From a checkpoint of a small multi-label audio tagger: moe top_k, batches of 128.
Rows from block 2, named by matrix and row number. Rows with one number belong to one attention dimension. Each number is 128 + 24 x the weight over its row's rms, rounded and kept within 0 to 255. All counts start at 0. Numbers have three digits each. After the name is the row's rms in percent of the matrix's.
# v: attention value (model.blocks.2.attn.v.weight, 320x320), inputs 192-255
# proj: attention output (model.blocks.2.attn.proj.weight, 320x320, transposed), outputs 192-255
v.154 107:116103124120120130151106138108130135148117133148130159108103118141117127161106108115119136181121187135154101148155144124110133096109126107132107115144126131154151092074140085116096149132125102
proj.154 106:110127156166123117127146169100114075085142126120176150131140099114130128143112090067110120138095116129154153126121135094164141077134143124170093114136091171120098104116143139128101149174101171
v.155 099:142143097122124117138098114166127121132109143126111109151134145128093142081197126145173173124111140103128126146084117085127157090123152166140125152141089124153129105112125138137136131104143158
proj.155 096:149113116118098119162134160143108096088132144074132115160120127112094143118140108102109096107070154124113158151125133103155139120142148103100146122134199147138122106151124128143109104149128156
v.156 106:158128161212121086138113120125137133126084115142124089165170137081151138107109127150178143085137134099134143111142107157107129099136172128128128112149106140119137125147136165127160155088103120
proj.156 104:119130096112114119093139112130123108144105133133184054147119119113133134112128114126124172134129116115096123098113123154118182176130100149106108102130126114138160172130160162143146143080098085
v.157 104:139131067104116154117129121168105161102109132089130124121150143133128137095128115157179197067146093154105122153098174131165122114142122163150133119098085141157137135093156097143104089137113119
proj.157 102:126149128102143158129096119182135177084132098111073153122098182173096124112122128160068143178167141117096103099092155121108106165140114137121126136146170101173094134143143140108103130165085112
v.158 112:088148122169115105104101106148118154175123130157144151125175146109133118124156079169115098118134101093131106158116113117139124105103101172117147180142088088143145138098139119123109166137125117
proj.158 107:153103125135140175119142108157087166153114111135081097126150135098144129085136095090158109137136130112129138163124107111122160140136121126155126107116182131169151129123117146101123123147162149
v.159 111:124126075081163141157129133130117147117139142113112088124194147102165118157128157111076137137117129135101131134129122141115108169106097109166137150129140160135130131156095125113123137140147114
proj.159 112:124148118156170113121121131154130133140124099127061167134120143117137137113120158083097119139141095156109110125180143136163125102133180132156111168100122112120126107171095155166161169135116107
v.160 099:121094066133120115127078115163098158082102125131098153158123120131173135144170124136123101087083138145072126134122123093155132100116122121100125140142160132161137174107110114111082122106130138
proj.160 103:142097140133117084132131129149084145120143117124101140159124107099091154145179144122114063111130129135149130132182128087112103091126145112167140148108148134122115145125079127129111150124101126
v.161 102:138109137138124102164144128105158130119098115083124142115113159085111147138142137113109132135087166157082112109142089090112150091151160110118110113126122096144158135089123115139150109117082139
proj.161 102:102125082150117099138101106120159107132111141131162135127110139136123112135152177092147081113153127137140126133154111091146139105128142130122103128124188137130134147122101094134174151114152136
v.162 096:161150129137180109082106098128108153119184143131143131138149132157139143122131123161119122105139094106111096140134106135146120153119140171132103111142111115151110148137092118102135115129095102
proj.162 097:079131118131120136137159086108076141135103110112164104138103088124069176135113129112164104138111117129144090131161112190117164138154145142161113148107163146118142123132136090141128154146157106
v.163 099:115088122131125124100127160099129128161107097099110115087180120116123102134140166120119126112143157130107129145124110158144121128166118156161150102129167131148123138087133124111089141166137122
proj.163 097:133174154151135122090125136113125122144179136119117129166117129111151126091124103127180139114120101124099120103123104114117110129130109132086131137148084123188147170110114131138080124116123113
v.164 100:126148170126137126130124139116171105175154131101158116091149174104112153146106131136168156130139140102177132145121125141144138142109165097127111127095122131098134085169142146150113160117107159
proj.164 103:105114099148158109142081112147150145110144129109116149144112116133115150125100102173053159129145113120151098105116141154163114123097137120135115127111144100112124126113151112133137121135152170
v.165 098:094138102138138107145132125127073109144102117134155162116175145139119097145153126099122105171099161150140103091151108064094134117112110151135138114114113110124159138133121171103117126137141089
proj.165 102:133133129149148189125095146141080122159143109146154116100122139125145142131126122107146138134107107139136135173101118105116140095147169112130122166171121134119191132147107142137153125145105163
v.166 111:118118158158121157166153116119149115099120133146108140119153118127146120139161124141115147135087165148153128141158123101117115099138134103113128150147129159111155127136136129136119110111093127
proj.166 111:088145104149162123140099129122114091097101143149108162118100134146099121106132132098083091119165109092109119128117106110199108122132148149160118138113079116144124101144076127132149169114115138
v.167 107:114071110100143129074134122135125117133156153132134135115150118118130106116090125113109117137148113126128089084087139144185126101150089122130152142049085117134138165096112139174170136162118139
proj.167 106:113116187139169179100078112123162115100157102153138120107107176127102121150111145118141109123162084091142101115115139138120134139182149075104148187104144153156116143096109135136163129181130143
v.168 097:151155131151141181123108156111108119106117102148113097150141142136108137159170126132107081069125130148116145104131118140070118138124148102167151144136110126081138088147100119124099106124134137
proj.168 097:132121155131130141120108151125110120140097106148123126120158110141140168143122153125142120167123113158112161093109127094166131086159120164073138189086092141110169133147142169182116136111122110
v.169 121:129133156117090105117110122122131136120102169144134090133152123101140082126160127162129100141112150139105136132125117136147155137132141140169142170103106138143134151116128106184120153132118189
proj.169 120:160071141139162124140140144101109099133119137114123131128144140130128098150117124125115093074158150105204131144102117114133140142075122089133195107138172122159098098118133104123125147164102149
v.170 097:114118118155163123098123143105134117173159116121125111121144121125110174161139135149141095128127097090174155109157143142146076108098133177136159103108159083103121140146125122075103144114128126
proj.170 101:149125103108173119158184182139144129125156129121074100165109124111125119128100129137154137154133101093113126125143113110106125149138110102123084084132136106109155123105148150117110139136182108
v.171 103:098120150145123112108136122135160115161089147155141114118158163167096113134144115078139168145160122125116097137130113107087113123149110174118154157129124159111137115135144174118136124148105144
proj.171 107:148172082136164139132117095111148093139098105170108111118174130098150071104183150128141139121112133133114130150126116137111163150131086104174122120179121105144181136113147086099160120137162134
v.172 107:114149100116135090106162111128155140119095126138099125151108135112141099132125154136084147121090130145149102193134140112087165127160151134100141118143137139165093137159136119101134133130114158
proj.172 105:121135125112107066138072090147158129110112095130099126106114135103137125150137153146144095114098140146154073132143122123145142084105121111161151117144092127086129181119154142134140137133115122
v.173 105:141107165137108085151117108123104112124078166184107108100155109148126112119138101183143143112083164149103123068173156087124088113104132091150074116126148113106132122122146091136095145105118098
proj.173 106:110102140123165104127115148135060141142109146099165170160098130160122203116067075162118140130140130135141129120139147142150112137120149144154124124144103086143109114111133115167122179136118105
v.174 107:157147132118143110144141128134126116126170160082154174145104119122124133144115144167075146143103213142131094126144101104149108093093139068117122111110113146142126136096093153058102106135150115
proj.174 108:106109160135148149140134118114136127125153072115113125099091116127110156142120113137092099175086137151140130091106115139140138119166181156140119086108122127135112150150156087165145154122108104
v.175 105:145169150096080159164113134128137126111137153133112136088136137133171133149132159124129112096087149114116104147162122132101146111136165118133152130126137135149106119138145118115158109096104139
proj.175 106:107095124122118117114144109150146123113142129138152131121114109146079127155120124149085109105216126088115138141118111137150117167079131138124168133090121143160109127097109113174121161126091116
v.176 109:173126117113108180131117138156147087120130136118138150114172148141075131138142113135175103160123125158124201151120114116134145121102135127138119160094140129128137131099129140137093119152141131
proj.176 109:151074158115080133132147139131092110092121100165123175118093144094071162109147124139093103128081140118155184147123122153153144150128067167135135089135155123121112088129132141160110124151131120
v.177 114:153110145105135142102116108148090109145134147149122134150194161102111097087127127144133169123122123131130078132093176107169139108136107107102105140116112113142163149124117129162156108148126109
proj.177 114:140075175079123178124108147148134110133114132124097150153077161162126131073100102109102146184156100108117123130111103135141135144125150116127113154146156163140114085148105141142119127129147151
v.178 097:117102138065139144091162163094108109125109090102066130128078145102153129129139170105117124097117086134118161153121155152122083134187126119108121119130135106102149108140092165122124151123143111
proj.178 104:114135179148149127088143130139145127160153164127071150130136138161175112135089136165112137164102116133135122121148126153114151040141131139105125148116144127113141169142082140154168116106135142
v.179 092:092121106169085117150135148114083111155080120122117102117106126099148095102134159137118082158119126128141142119144127171149136141161083129185127092139163120079094171077122165133137107151136146
proj.179 095:179129119106156111134125115092124109141124120124131116128131118118105110128120146105144122082108134132138145123152143124088104125130087102132147121134142168084163139126116084136123127138122123
v.180 098:155113120131119145119126134135131164098131157107130125109120074118130089164088142108167156122127160146156106145119141167190146096102124155117144139170161128111126147149128096100120138116117132
proj.180 096:132115142115104094146109157094151087125144131149080140122138166115127064152099102109123154152144123115117157105115153146096115129089134128115111092142079130157127144139091110100141156141089145
v.181 099:129118113148162071178108112180126137121093167167146177131142126126160155160207125158122090134122116127089102119155088095092134132103101114136091157169145118154147109140122111102125116170103118
proj.181 099:118142100117153128123161138187109111153125123120118156150121150125107132069173126085133128097168107114125139133144153121121118144175129130116152129145106103124157104150133163113112111141127138
v.182 096:138167147168128116102138137098110129159115141126132138156141150157065103092168135122165096157099123101085144118128145112138137093161176125114167133139160125141123120132157154147108157114135128
proj.182 097:133091126099116111131171145110104075134136169096095110162130149159126107115130103120156121130121138092175122152125134138141144138109120122091152130114152121117111066148131130147116146101149135
v.183 097:126124090132118123157147127171138120075129155142103128119165127124146153110138107130147141121116147197153133149127111162112128116127099142109136157112162126146175122124113137134142118119120142
proj.183 091:129140133170128105109110108152099137090128118134130166116088124127123102089192120087113133143180108150131139140098114102147109112127115151115112172138084125127142153154085168125147138102088103
v.184 105:118148128137091147126093135121102163099153130133149099087088150149107073126192117104156151161120152092154108122161135132093099127141162119102149183072137123128094103123157122133133116120141107
proj.184 104:172133115139132125119111060122131131137112182099164167104086109137149107120125119139124117162143150145140158158127107123144115154146145119106120133160138124145128092105171116159130138155106103
v.185 106:159092122118114145109164154156131113120141160112131143121136116117112110194122163148121138153121134171111134145132078117150151157102116088104143070135127115157104116135132128128145128120129131
proj.185 102:165133103159066138167088094121126087128118089144119137091066139092124128138097086106115105089124130146132136116117131169109165134101120136088133151139159126140145148126121135122159143160151124
v.186 097:178140124121090126149112132096133071114127133147061143159144096169147147113147154146111139117124122096153080103101136164141116107142156138137157167144135157106129130093162157163103090135093144
proj.186 099:130142129114126114091141172102109110063156157125166132135142161102107126130120115168120141161151109117130149127090105108142109136113130139092100124132071129139128104092127088136120132100117106
v.187 106:079140130155155122138129114148126139100125114125129080136115120164094136143090130103093186157128078082146164126160115101162131127143132162119144075090139151126123114127156187122157166094156098
proj.187 104:160131156118149098146100077106177140123137106146175105137132132125106119146187120176125129164067112158136123127136145104127138113114144129124079108134118119104162158118160074113129126099092127
v.188 098:078118103166118144129106161121180130105126129130122152131138118126160094174102147151132110114114155163146069161098150121191146079141110135163131121168155140136137167118164102105134111128122130
proj.188 098:144109132133097134128159155108127113115134185135112079181100156106116109136118135129113105108128134102151148149100107113135146131101149111127125075129104134134121134131115144115078155155130170
v.189 101:076114129145123120138152114125142107125131119086141123126160157116166142139136139059121087141118141175121110138111116117099143145141144107117149151152128161133115111143089143147132116127113135
proj.189 102:147156130142146141106056106122158148126098129144153140076096118132122117098163153126116128123104113118099110148131146120131161085143134110144068211135135154104162159162088128175172143104143124
v.190 106:155089163133096163122109133131107108128091122115159133151097076131139104170118135128120123194134120147147111140126100152150131135156161139088131117109178127162105130145160090156125116096135127
proj.190 104:154089132093078133101109107123103120155118120133200121130099151122137153178063118124106148103163125123151105104116117097097108143110105146117142108141113122119116165118105101085101129088086134
v.191 091:159122140119129131149077080145109124111095120105099169146131098179120113115153149123128128107107142130127117154167105165140115120134089132148119145180146127121130134126141161107148163088114121
proj.191 091:117110089158120123091116083191122102122084121121129130140156117100143119076137131155110150119161168115140119131155104117091140125140109121136154137159141133160153141147131134147099142111101104
v.192 103:081145141140118099152130142104153118075117138110127132140138101107160088093108135143142143099155121137148124138100092125164168120076083137119118142139178138172134085093138119105129108136156158
proj.192 099:163139148098101122153108135136149109086131121132097132175129154160092131110086101133145126120122129135125131108119141122059150124145125114146086162113120152107112121092191176079137093118126112
v.193 091:186123125122121094140103128140137144115140087167137122126105087154136139119087118144125117159129050116115098158103093138153133136114171113117119138141133177107143101108153148156131121106139141
proj.193 095:163143100108145136130120091136115140113127147136144153144125068121107136115113079142126127109098103166163104143127122167156155163123127141118109155117141159091168075134136088171112133116145104
v.194 090:134107097140146095156134106102156130120152143105120110125180180113103115135161140124123137150132107075111139075130132116098116145143134134113114126133142136068068186130144139114144160131135123
proj.194 092:111089102115133112093164157123153129094171072106127132134101111139139093132116126099140145097150130130142116119122145170122172151144090102075128143085163083128118150150097102109113124102136126
v.195 102:154138135121107127128176120131149195125084139139125113133092124198156099162108139116152168147177125176127137132164143110118138129119134151171107145144110127090104153134154075148155131134117125
proj.195 096:137180167171148134116154146156149133125124097154147104111151093148142153134128081103132134119104132111107113106157099104148132098135119114167133103124110125154125098140123145112156161168109171
v.196 090:105134109117110135123106150106141152147151115101119120126107157134148129148133114113154134143171147154181165112108087138162161125127096115196125139117141118129140080118159139124137142109141127
proj.196 089:146132120139106135185086110113130159123103082160127138144132093158096143114134110136092154131160146110143132132126102120132157126153109159123125137091120149077117108080125137116133120098128150
v.197 088:120121142135107139114141154109163160135102100129169132125139077129132131150079132114110103105116145122085127138156148110141153140151129175166091121144095103124152140156179123119129137113097093
proj.197 089:134126084106074172099174203099088108133129120135168137117164100146111144099132130135145132158174096126124098114172174116085175122130110134153108131129135091130166150149142177151128114147082103
v.198 095:074100111154108100146160123111094142112131116177136106116102105140109154156121170112166151154111179143129137139092073166136128123128109133118135176081136134117123114094132104137118150174141116
proj.198 088:187114142155165129146150125105127132119171136121132087108139129111136193125101113140143136116101158155135120127135096170122156175152166113104138117105085117105118112090110095103103151181138157
v.199 092:116124091111126087116141142154128133113129182151141109151130149176137109139118125142138142129134146139106150170085150132111119095174099146173124133154127138150096121088125127137168123146136185
proj.199 091:135131167116064106161180155136125113087097091161147124158135124109125122125124118145085133109098131116131134108130122121117119124151119125126121141136142141110095092143114121127103126104109099
v.200 090:143119094153148174176136131137104106157117123085163117084105137108107155110158165181101104163081122162092065144127159144099109111122087156100124100126126117101150164166110161129121124094037100
proj.200 092:121111153105155170100097197118105124140106129093127104096104113143122125143152145109131143162175118140173122193116112116131121155109121151081092123136198094153147139141128111160153124101155119
v.201 093:171156085118118124127113149149162125149185094134128114112118105148109110092107087113114134122123149115117150154139151120115127157136123132127127140124112135120110138101114100135114118125101114
proj.201 094:101150101101121141094178130106144108180131115169142145145147130142171126140149135154070130108147109104137118154141165145126109139114087079141087166116184156107091072102168100150141144154111119
v.202 088:141161105141144137098131121132116162150099153154122124134147129110119078153155124087131156117139099070094146110133084128142114151149100091098126113061125111140092174095082156147123114103112098
proj.202 089:115170143131132114107133089074117149130107109111175169111092110118125116164123138102143117109137125129132093174134086158140112109106114112109129123111105155140115112137073143086152140130103120
v.203 098:152090143116082107123164182139129096122137127146113170126113129153145147132085184133110143102123108098089127095155157143114097141166138146122136130112124125097106147094100141126077131187125159
proj.203 102:107187092122123102133115127123154089094107112118152134105105130128137068109154200123111145139156103146074143144153130165086142146108137092169161105167125088151109172161091104123147112142122123
v.204 096:133092133109169144104151120114141134121104132133111143102108139153132110100144147152135155110124104093101116168165162094122121089138132143137104130072165117113106134131128160154111121093093113
proj.204 095:117100102104137121095125164148127135142118094123143143120148116180107115156100151121146102120144134157122092082119144052138119066150132148152136127092137123103109132124211100143148137142094156
v.205 091:103128095185153156130139158074095168120138149149129129102148129132130134143163179111164119166140167113116143135136120093138165119133116128145113128102177129142122133144101141125105118094123132
proj.205 087:125100131110188139122149121093147156117153112056149139138121169132141158133138123128148097111120133127112129135141082098086135090157144093139165128106143115113168135089123106088118123098159116
v.206 087:132140135153153097116168135142150155140139133114141105158125093104132106141183139157093168079118148135103117143129107178162125154110127168113111132131164124076136105139160124111090094149092130
proj.206 089:155128121109135088111169170165130150120124121085182129171178124133115125092118099113131102118146108134133133150144154157150159123142094106123138107095137105132119106154165124139132110134136107
v.207 081:140099153086145167175102131126102124104094117100120124108162108098114161146145138109109079179089123136106104091139132120070161132128142119150131114121136120120139125115128159131136119126149107
proj.207 079:107096129133164143108081135173091164110174140105129080090128156135116164123123122111086104141099120157158140116104087129121121137147137111124118136096136166117159140098128140121144153140130108
v.208 099:135142117128156166145161129143141153119151090150110137116117189130132123146164160073126102157120149132142139150129158093103148149095125117163138086118108105106135110167111138106130137119084112
proj.208 100:097105119117134115142119147108148119113123123115114100085135132128119143166182100109168137122176139089152111104158138091139128122119113163120099104139110118170161131121102162145129124122139131
v.209 103:111125101095114106144133102135125148158144118130138110104138107151133148146110130111174098162109141172119132074107127126138143151137117104129107123168104124112142142123087126147150166177141112
proj.209 104:101132128151141164154159115133131151126133126123139129121134108167116150129132127117103128123162157119137124142162084146113148176105135127139121157144119169125166109123037096095108155140134093
v.210 097:154121099116108115152132107128143118090120145108128111118141120118076167173110141169168120129152137175095120089105156106098154121143137140101159087103135112103139116119117139124130186105151125
proj.210 097:136162161108136119167125158113128125121143123067087106094134153129144158128068160054163141132132103102097096089110076126130137132125137131133139108117134163128166132097123148096140152128159103
v.211 093:182178158160182135102126159127066111173126118122100128138142130139194127102117145163119110119116162154122127156128139157109161156109086112172113113119127105128097120131117096100106152136108079
proj.211 090:158100137118146156063118139128082083130133121123145143144118144138155127122119110131097130124140124131161092144170123124144122104105096117104144127127158108132127128106117108119132093116101168
v.212 091:062155132117137136083105135104168105106155146153148146144142123164118122101126139170127125127166121147113116150140138127161126117145124139156078160091165136060142111149123124128124122144138116
proj.212 092:140097092115119167128088158133141122127114167107125132147177151167079111121140149149130147130132127139097137100141136178140153136140132105132104084124152119107104097115203113108122136106172150
v.213 087:156128127133125139088116137116111152120138122101131150101137157119116135132123100113102125141136124117132145158149073124110132137126132118140133117123099137124143140120135101159125106114132097
proj.213 087:134121117106154138100137123101146123159151170139153160117083128156102145145147146181164099057140108118126148138120168150128125148121095089095127180116131137126166093135111098088126108142104135
v.214 097:109121172166109151110123114145161140122117118173141124125137116138142127154119143075104142110129160115127159090176085130116117097133129127134097165126117094075122133153115103166163106154088147
proj.214 097:122164134138138119117110144096129078108088100172122126146104123115141109074170136114126120115117144133119144139162129148179110110113070139145138104137133118165109095160123130137166160171119176
v.215 102:138161105098149148073156142121148083151134138119117146127155127122089095126171128130067132113086127109106159137145104119126091103138172151097162120113128093133118156137126123124102111148079132
proj.215 102:100104101115134103075107151151134093126105135109121102121164121140135106121137122137114122139143109127122116121161123089145077108165123098147130138144152122197093165156175153147148100150118173
v.216 088:120121151137118137106119077157143134120144100137113112101127144094135152101128117151174084102175132127143154170085130157173129142124134135153135126138144125159136150140129117146134126140099115
proj.216 083:136092150107086110173116060139102119112179136169151138151136131074116118153142074145091130132100153122152143139133122161096145165126118131114096168130139141159136174120082177159075144102106079
v.217 097:146176132093125128095145162153172159062107176155104116102110124186092138134121084108160137156167112123134139119118103153099155130132119150125129134107080161091112133098128132077132140126160171
proj.217 094:136101145103096117139109118101128136116172099163074146150117137080118115201153157126114125120088133149098113152120143157115137149145139191125106146146088117123117108149147136103115138145125123
v.218 092:116128173149123134107141127105114143102154180137124100141130167145100145116133165118207140147124129140172169153084107096090118167101154136144115150142156127154160079130107137137103135111157110
proj.218 090:122135127126113152084113062127180116112112179133104127169135112122094136179161156138112110092089140127142152116117127157124139162141134109124132147145162119119111109090104125126098091123142152
v.219 090:127092128065086088111125126168138092109113089126119147068143128104107117130098104169086107121105111092082121099148145105100120110100139131118121085079136150083105157112164132153101183124113174
proj.219 085:103105117098134147102121143161140110131140101161134119085118152177120140136122136122102132158126138133120131150150137126121096142127096092133167113109159114122160148124130092143149084110117110
v.220 093:128113120147147115136133145169147104149198123120120117126155160106107174102139103112105131135133118109147111126114126136119131131080140079137142126116144112135147138140121094096119101139134160
proj.220 086:097113099142152142139101124126149117137136130115187141133124124154100204112147147189140152155173125124146150143086134130111113129165137102118101163128122143119116116106119105141127102163115144
v.221 091:145144155095132111135129115141162132122168156139112123127103078141126119148138142091143133158104128137093150121153128180113134141143140178114115134152113122126100098102083156112123151187148135
proj.221 087:129131103136084109153156130160113114089114151166197125096117105165141136160126106138091088158151126147159168130178113152200161174139124069097155144129118154119110146139132116169088145129134134
v.222 100:143116111158146131192122152132144116137113100121118152121128099120126124117093118123124115137128121130167123081129148124131107126135165132098109071141096076101124123178141106123155115135051111
proj.222 094:129098082175147152131087173142108076135109129120144127071095141163133151124100061150140134153164124128127164139143105128122142120115142157113108105127096112153095145151105131131144159170135172
v.223 094:116126115119083116164097106109111123131095132129155101122127100129100179141151135118178100134132174097088128099141110101109108093153133102110118122106169121138112114154140184141112159115108166
proj.223 093:115102136137080143127099106126169111107091150137161124089145127111163168135111104119108137137099150138093129146134085140160142099114181118144138137102166147131132105120135126166133127146129109
v.224 098:119164162134132138089126118090110100106144140124143155110104161089164154153175161116168124123193066161111114171102108110140134132153052122117097106134102114162127097124106128061143110126103112
proj.224 097:116114140090106120125081093104144174105120122155091111113149172132120155192108106124118110077175130127149107140118117149128124100156144145129134137105147103140134134105113134114134131146112172
v.225 092:207122093111141113137094097130119153121113086131116125105099180147140155129153150083082122133126164171135105146089084153155157119111130104123149102117131106125106130132148131130143143117120092
proj.225 091:143096152138192123143106131117092131152148133118104097115178144100124115141132115071130133133120106119165162132101103110140115109137147128097145106102112154191123165173136142102139126115165132
v.226 093:101115146151130122138135147100091125147161137147106149087134077125140121134116118151103159098170133133153148147100114157126124157129133168117141146148148173127156099161145134090120121154176121
proj.226 091:166150148124167122122112116131104105093144101123069136131120124100116116138128155131111160122130157185131127144159124114130137162140141163179128147115125142081138110147145117145111124103110138
v.227 094:142100146103112142132155113135135126133120163156104114143122156126098136129156161147109119162128126153160173100100193132115184129118128127151157098124121105155080108139109107128127175101127124
proj.227 088:149120109130104125129119082088123128129146138104053125121114133106136129151132127105142132100165185174146095114112091143099137128134139130144181132141125103112136153123118129115114112114148146
v.228 097:156157145173143104116126116138103159130129137138121144116136125129135106088111159133137099154117120118124184137127099136161134124109116107128123137096119161127182139156122157101169139141173138
proj.228 098:149049143107145131132101076188107203137136150153106153156125118144123055157112143107138116116107141131144122117098138122105119112109124130096115099126137127118181099138145130090116094107166109
v.229 089:101144141150128156153134141133152181076176156135136115139125120161111128103113133137174119075141153134129174140122156120144119113119139135106117156157166122097139097107104148114136144103081098
proj.229 090:090156135187136124131153145109156161106154122113083108119164099145169128102115116127118142125155141074110151119156060115134154121135137173145118126125121173100135099110120129152150137125126113
v.230 091:101118111124098121140130172118146111144106129159141089083133134131130150098139107150112113173158122079116126160121098160124129122123159120185139174120174139125152086126143100084111095108125174
proj.230 092:139109132132131181116151120092106147112117121141155133130184136128104103111185135123157145145075149129165089118095167085158165094150114157175100138099143133096134114162181109133120109115107136
v.231 093:172150150139134130169093095128087117124087117155168164165161148107120131121106118109149115124127103126149136119106097118152145114091156126145112167110139149159142118170138141137131141128161147
proj.231 095:114113157152120151094134081108122179153110136177110148141089147127099150155105138127162139127102120176133125151103128130118138128120162180120153159138118129104128147100131109087118121154136081
v.232 085:137144102157104137177130086122090138117128117166110134129142137095127090160097099132172117162139155153096134132090136146096129113161125100133142104145177154127120159130097115137102138126130126
proj.232 089:159168148116156170119163036136113112120146114153160143170116125144204081139103109121140125154138142143118109148100129136158085146134126088127168183106121161138122122099079090122129097099151164
v.233 099:094160129134136103100126159091116137112127094106152123150078109124135095103120131150132099102157151126162147152172041154119126091092117157102096112111119137166130137131112119113140121125120111
proj.233 099:142091136108122156125097116161105123146098126130108113151123133140069130157142151171108107107115116143148133113112126130090118115129121133087127094103122143148132115125195083119108101122129101
v.234 091:168146107109143169127145123132140106126113130129117144132163108138126159165112195101127122090113128106111095147085094130149083090120125154128143103081131121127109100149134164123156143135082113
proj.234 090:160111150114142132123094173152142090145089107128112117083143153131140137139121118110149120121119111106105119112162050136142106142110147101125135147160140098156162133180122131131151182098101097
v.235 085:080116127175141121104182140081119132095128179122112109135118102162129131158143115167128123124108091174137113151127111157157123118096039168150100154134144144115130122140108069135138100139111122
proj.235 086:115135125127146116154150156144140129130137144093091138158159132115149100097164127163156138123127103150148108114134116117114163127118131138119126124143168136138132094094141112125134113134085115
v.236 096:191112166123156133146097109127095144155178117086093107125123148091140129142130157162176171155142133130103113143114077168127138110091122097161120119142140161139158093133119103129134123097160150
proj.236 091:138130163132109128118155111136124127125147115108152115143133133149151155141108107156098137136124164142131118087103159123113123119143125118081150139083121107118123173108132114076102100109166112
v.237 087:139126110149090132175148153091146102136119129100111142120124055095146145115118143107099109088098109075114116148138141122122102157173096094129100104143101159095145139135118131136134074110058100
proj.237 089:117116128112129167142170153141155162111147091164118132162154140136122102088133128167142095135116115112096131113151135093149146109102093177118129119115132136118092106159129079135091138126149051
v.238 096:114141129143122116081116112134126109141127125124152146126125157130155114118073111127120123114146116095117148149132129138143105097130117089104144109119123150108137140124151125150113138100140100
proj.238 097:095148103093125132119169118102182146137141079137162132124143109145120118101090111134149103107169103093081120136109124070096101106100132134101111148127167082151124133136124134092147150079120152
v.239 088:136128123092088173155117144151084139130092122124106080111123139093112164143140116131112087151084119123136116137133140137171159120166106139086106096100142132144175114112121133174145175140133132
proj.239 084:123100147146127115150105121118067168143129159099109132106118114118123172154120129105162101144090130147145114119136112144120129120119132136123120113120125121165160168138116085126128116173091098
v.240 084:120179108137172140129137158178123123131156139085153144128095111152140160106126136124098101162137109112122086090119107141135135148127112136082120109115091126090116131141123117141160116107097131
proj.240 083:135135154106143108116145143124140167127119127097171124143131160124152094147138151115140091129153099115125145145173103137116116141103153125103090140126152145169138169135105138143117114126136149
v.241 102:157122141130147132120115129132101158114163116131111137100106153158132131114082113172109124147126094152179125118147129104154191120106108104154127128125141091130140126096124116145158148094116117
proj.241 100:154117088139115131129159090158152137152152167099084116134165131144136132089121078158108142115147184144174147116136144124111143091128123101109151147120122105106131115080134125113153102138137102
v.242 089:097108126121145114143110140130163125139153085100155145136140142148102109140091124127167142145105117165113143173131140102147101121089117117126127178132133147134157127141139118126147118135153157
proj.242 092:130157126133127151145133116124133137156106097152095127183130174126129114065151130123131115134092119138116119138104083105108152137105085151123123156148129124140122091120137157127148125144124127
v.243 089:124078121122138109141060122109150140106101128169123093150141091128156124130145120122106160157138144138085118115129147112126142122133111134112124117076153109104124149095133130105136145096085128
proj.243 083:133137179153153127117131096100108120098141125118150155108130120131155091143119105107133137144118094089066121100143112148118134112097114176175130136086096132138128144144107131129119146127067112
v.244 093:099116140151161131147126116149145110122156169134142147167132140140109118101125086131086141128146138090128141091139138089127148132106119102109105127119100131143115156120132125088117093112125158
proj.244 092:094190117133154130137114099126172140121135074149175132147119129130105153091136104173097186138146109119111178159082123115179150098123156113138126155109109123110110155071095135122130126076129145
v.245 095:097138120137140144166130138128153072174105107119138123138119129120093128097141144170123086109080111090106130085175142132112098089146082134106141073155138133120108110136139095129107139119081092
proj.245 089:118106131095137131065104171171118089138150098128157120146093134126130133103125093129093137126132092129146115107138134121151109102152130144164104114093148121150128119181152145133106089147151157
v.246 092:174109127084157137150108133151140120142175103120157117085131100124103112111121139116100131149109123118144073123109129142078116134134107135130126088136121143103122109116148139154122094128120131
proj.246 087:153160123141170058123119160134115107139118102151163124115121110121117144155105098167125158122157127125167075151113142109170141106158112154146149172125130135131129132138122108107133127143109111
v.247 093:138116120164111153137138169147069148118142124118163178159133113106156122123126136105099140127126120069137094138116123117114116105125135103090138118096112123087114137131121142158124121094086067
proj.247 094:143140101146125121150092078148130067162103094123145090123105118097133126153112120110126119104114124087089126154123118074100108115105150144117115113120149120155108159130119119142142119120136128
v.248 094:109088082111119133145141121132121126111140163150098112126158127096163168127105137129147101121134167169142141107128114165133145120109124140103113124115152138103206124108110117100132178139145139
proj.248 094:151120112126130117168118116129109121076140163116124139123132117110150143097119124128099093179129155124116136147146100155145126186146091128152108133096096147113144123108107140161151150112165142
v.249 085:170115084128130089135135127146116159080181111144133093117161102178108136134094113133132074094085168130109151128084151126105133124164135142137134117137160183118150144150105123105110142145147155
proj.249 081:115164168134116134121163093109092137098126109156119149162126145140174129142112115120109142101106100142112105141136109158148147117121150138114137135140130110106129130140170165109151159119140110
v.250 090:155149136134134155133135130096091114129164178121130104141139124107117123135084127152147141116124132185170126072145121128134139159122089152155129142093105130121173133107109111096163126122153106
proj.250 094:159128130145195143176146088110143116116130154138088140165089133092103120179148137129126151127158152097132096129107118124133146140144141144098138091111130136118138112103109142141146141096175127
v.251 090:123118127082147103148129149143157126129132158154123157144132127113117143136119114153128144104165121132105083083136146121083147154126147140169133076118175137103142089144106120139103121103036127
proj.251 090:102149119134129110093172128120125109118130137133175163155117103131172139112159111111107139161187094082103129132129151150110142128125150172185131126172132106129121151143146156148137110163136158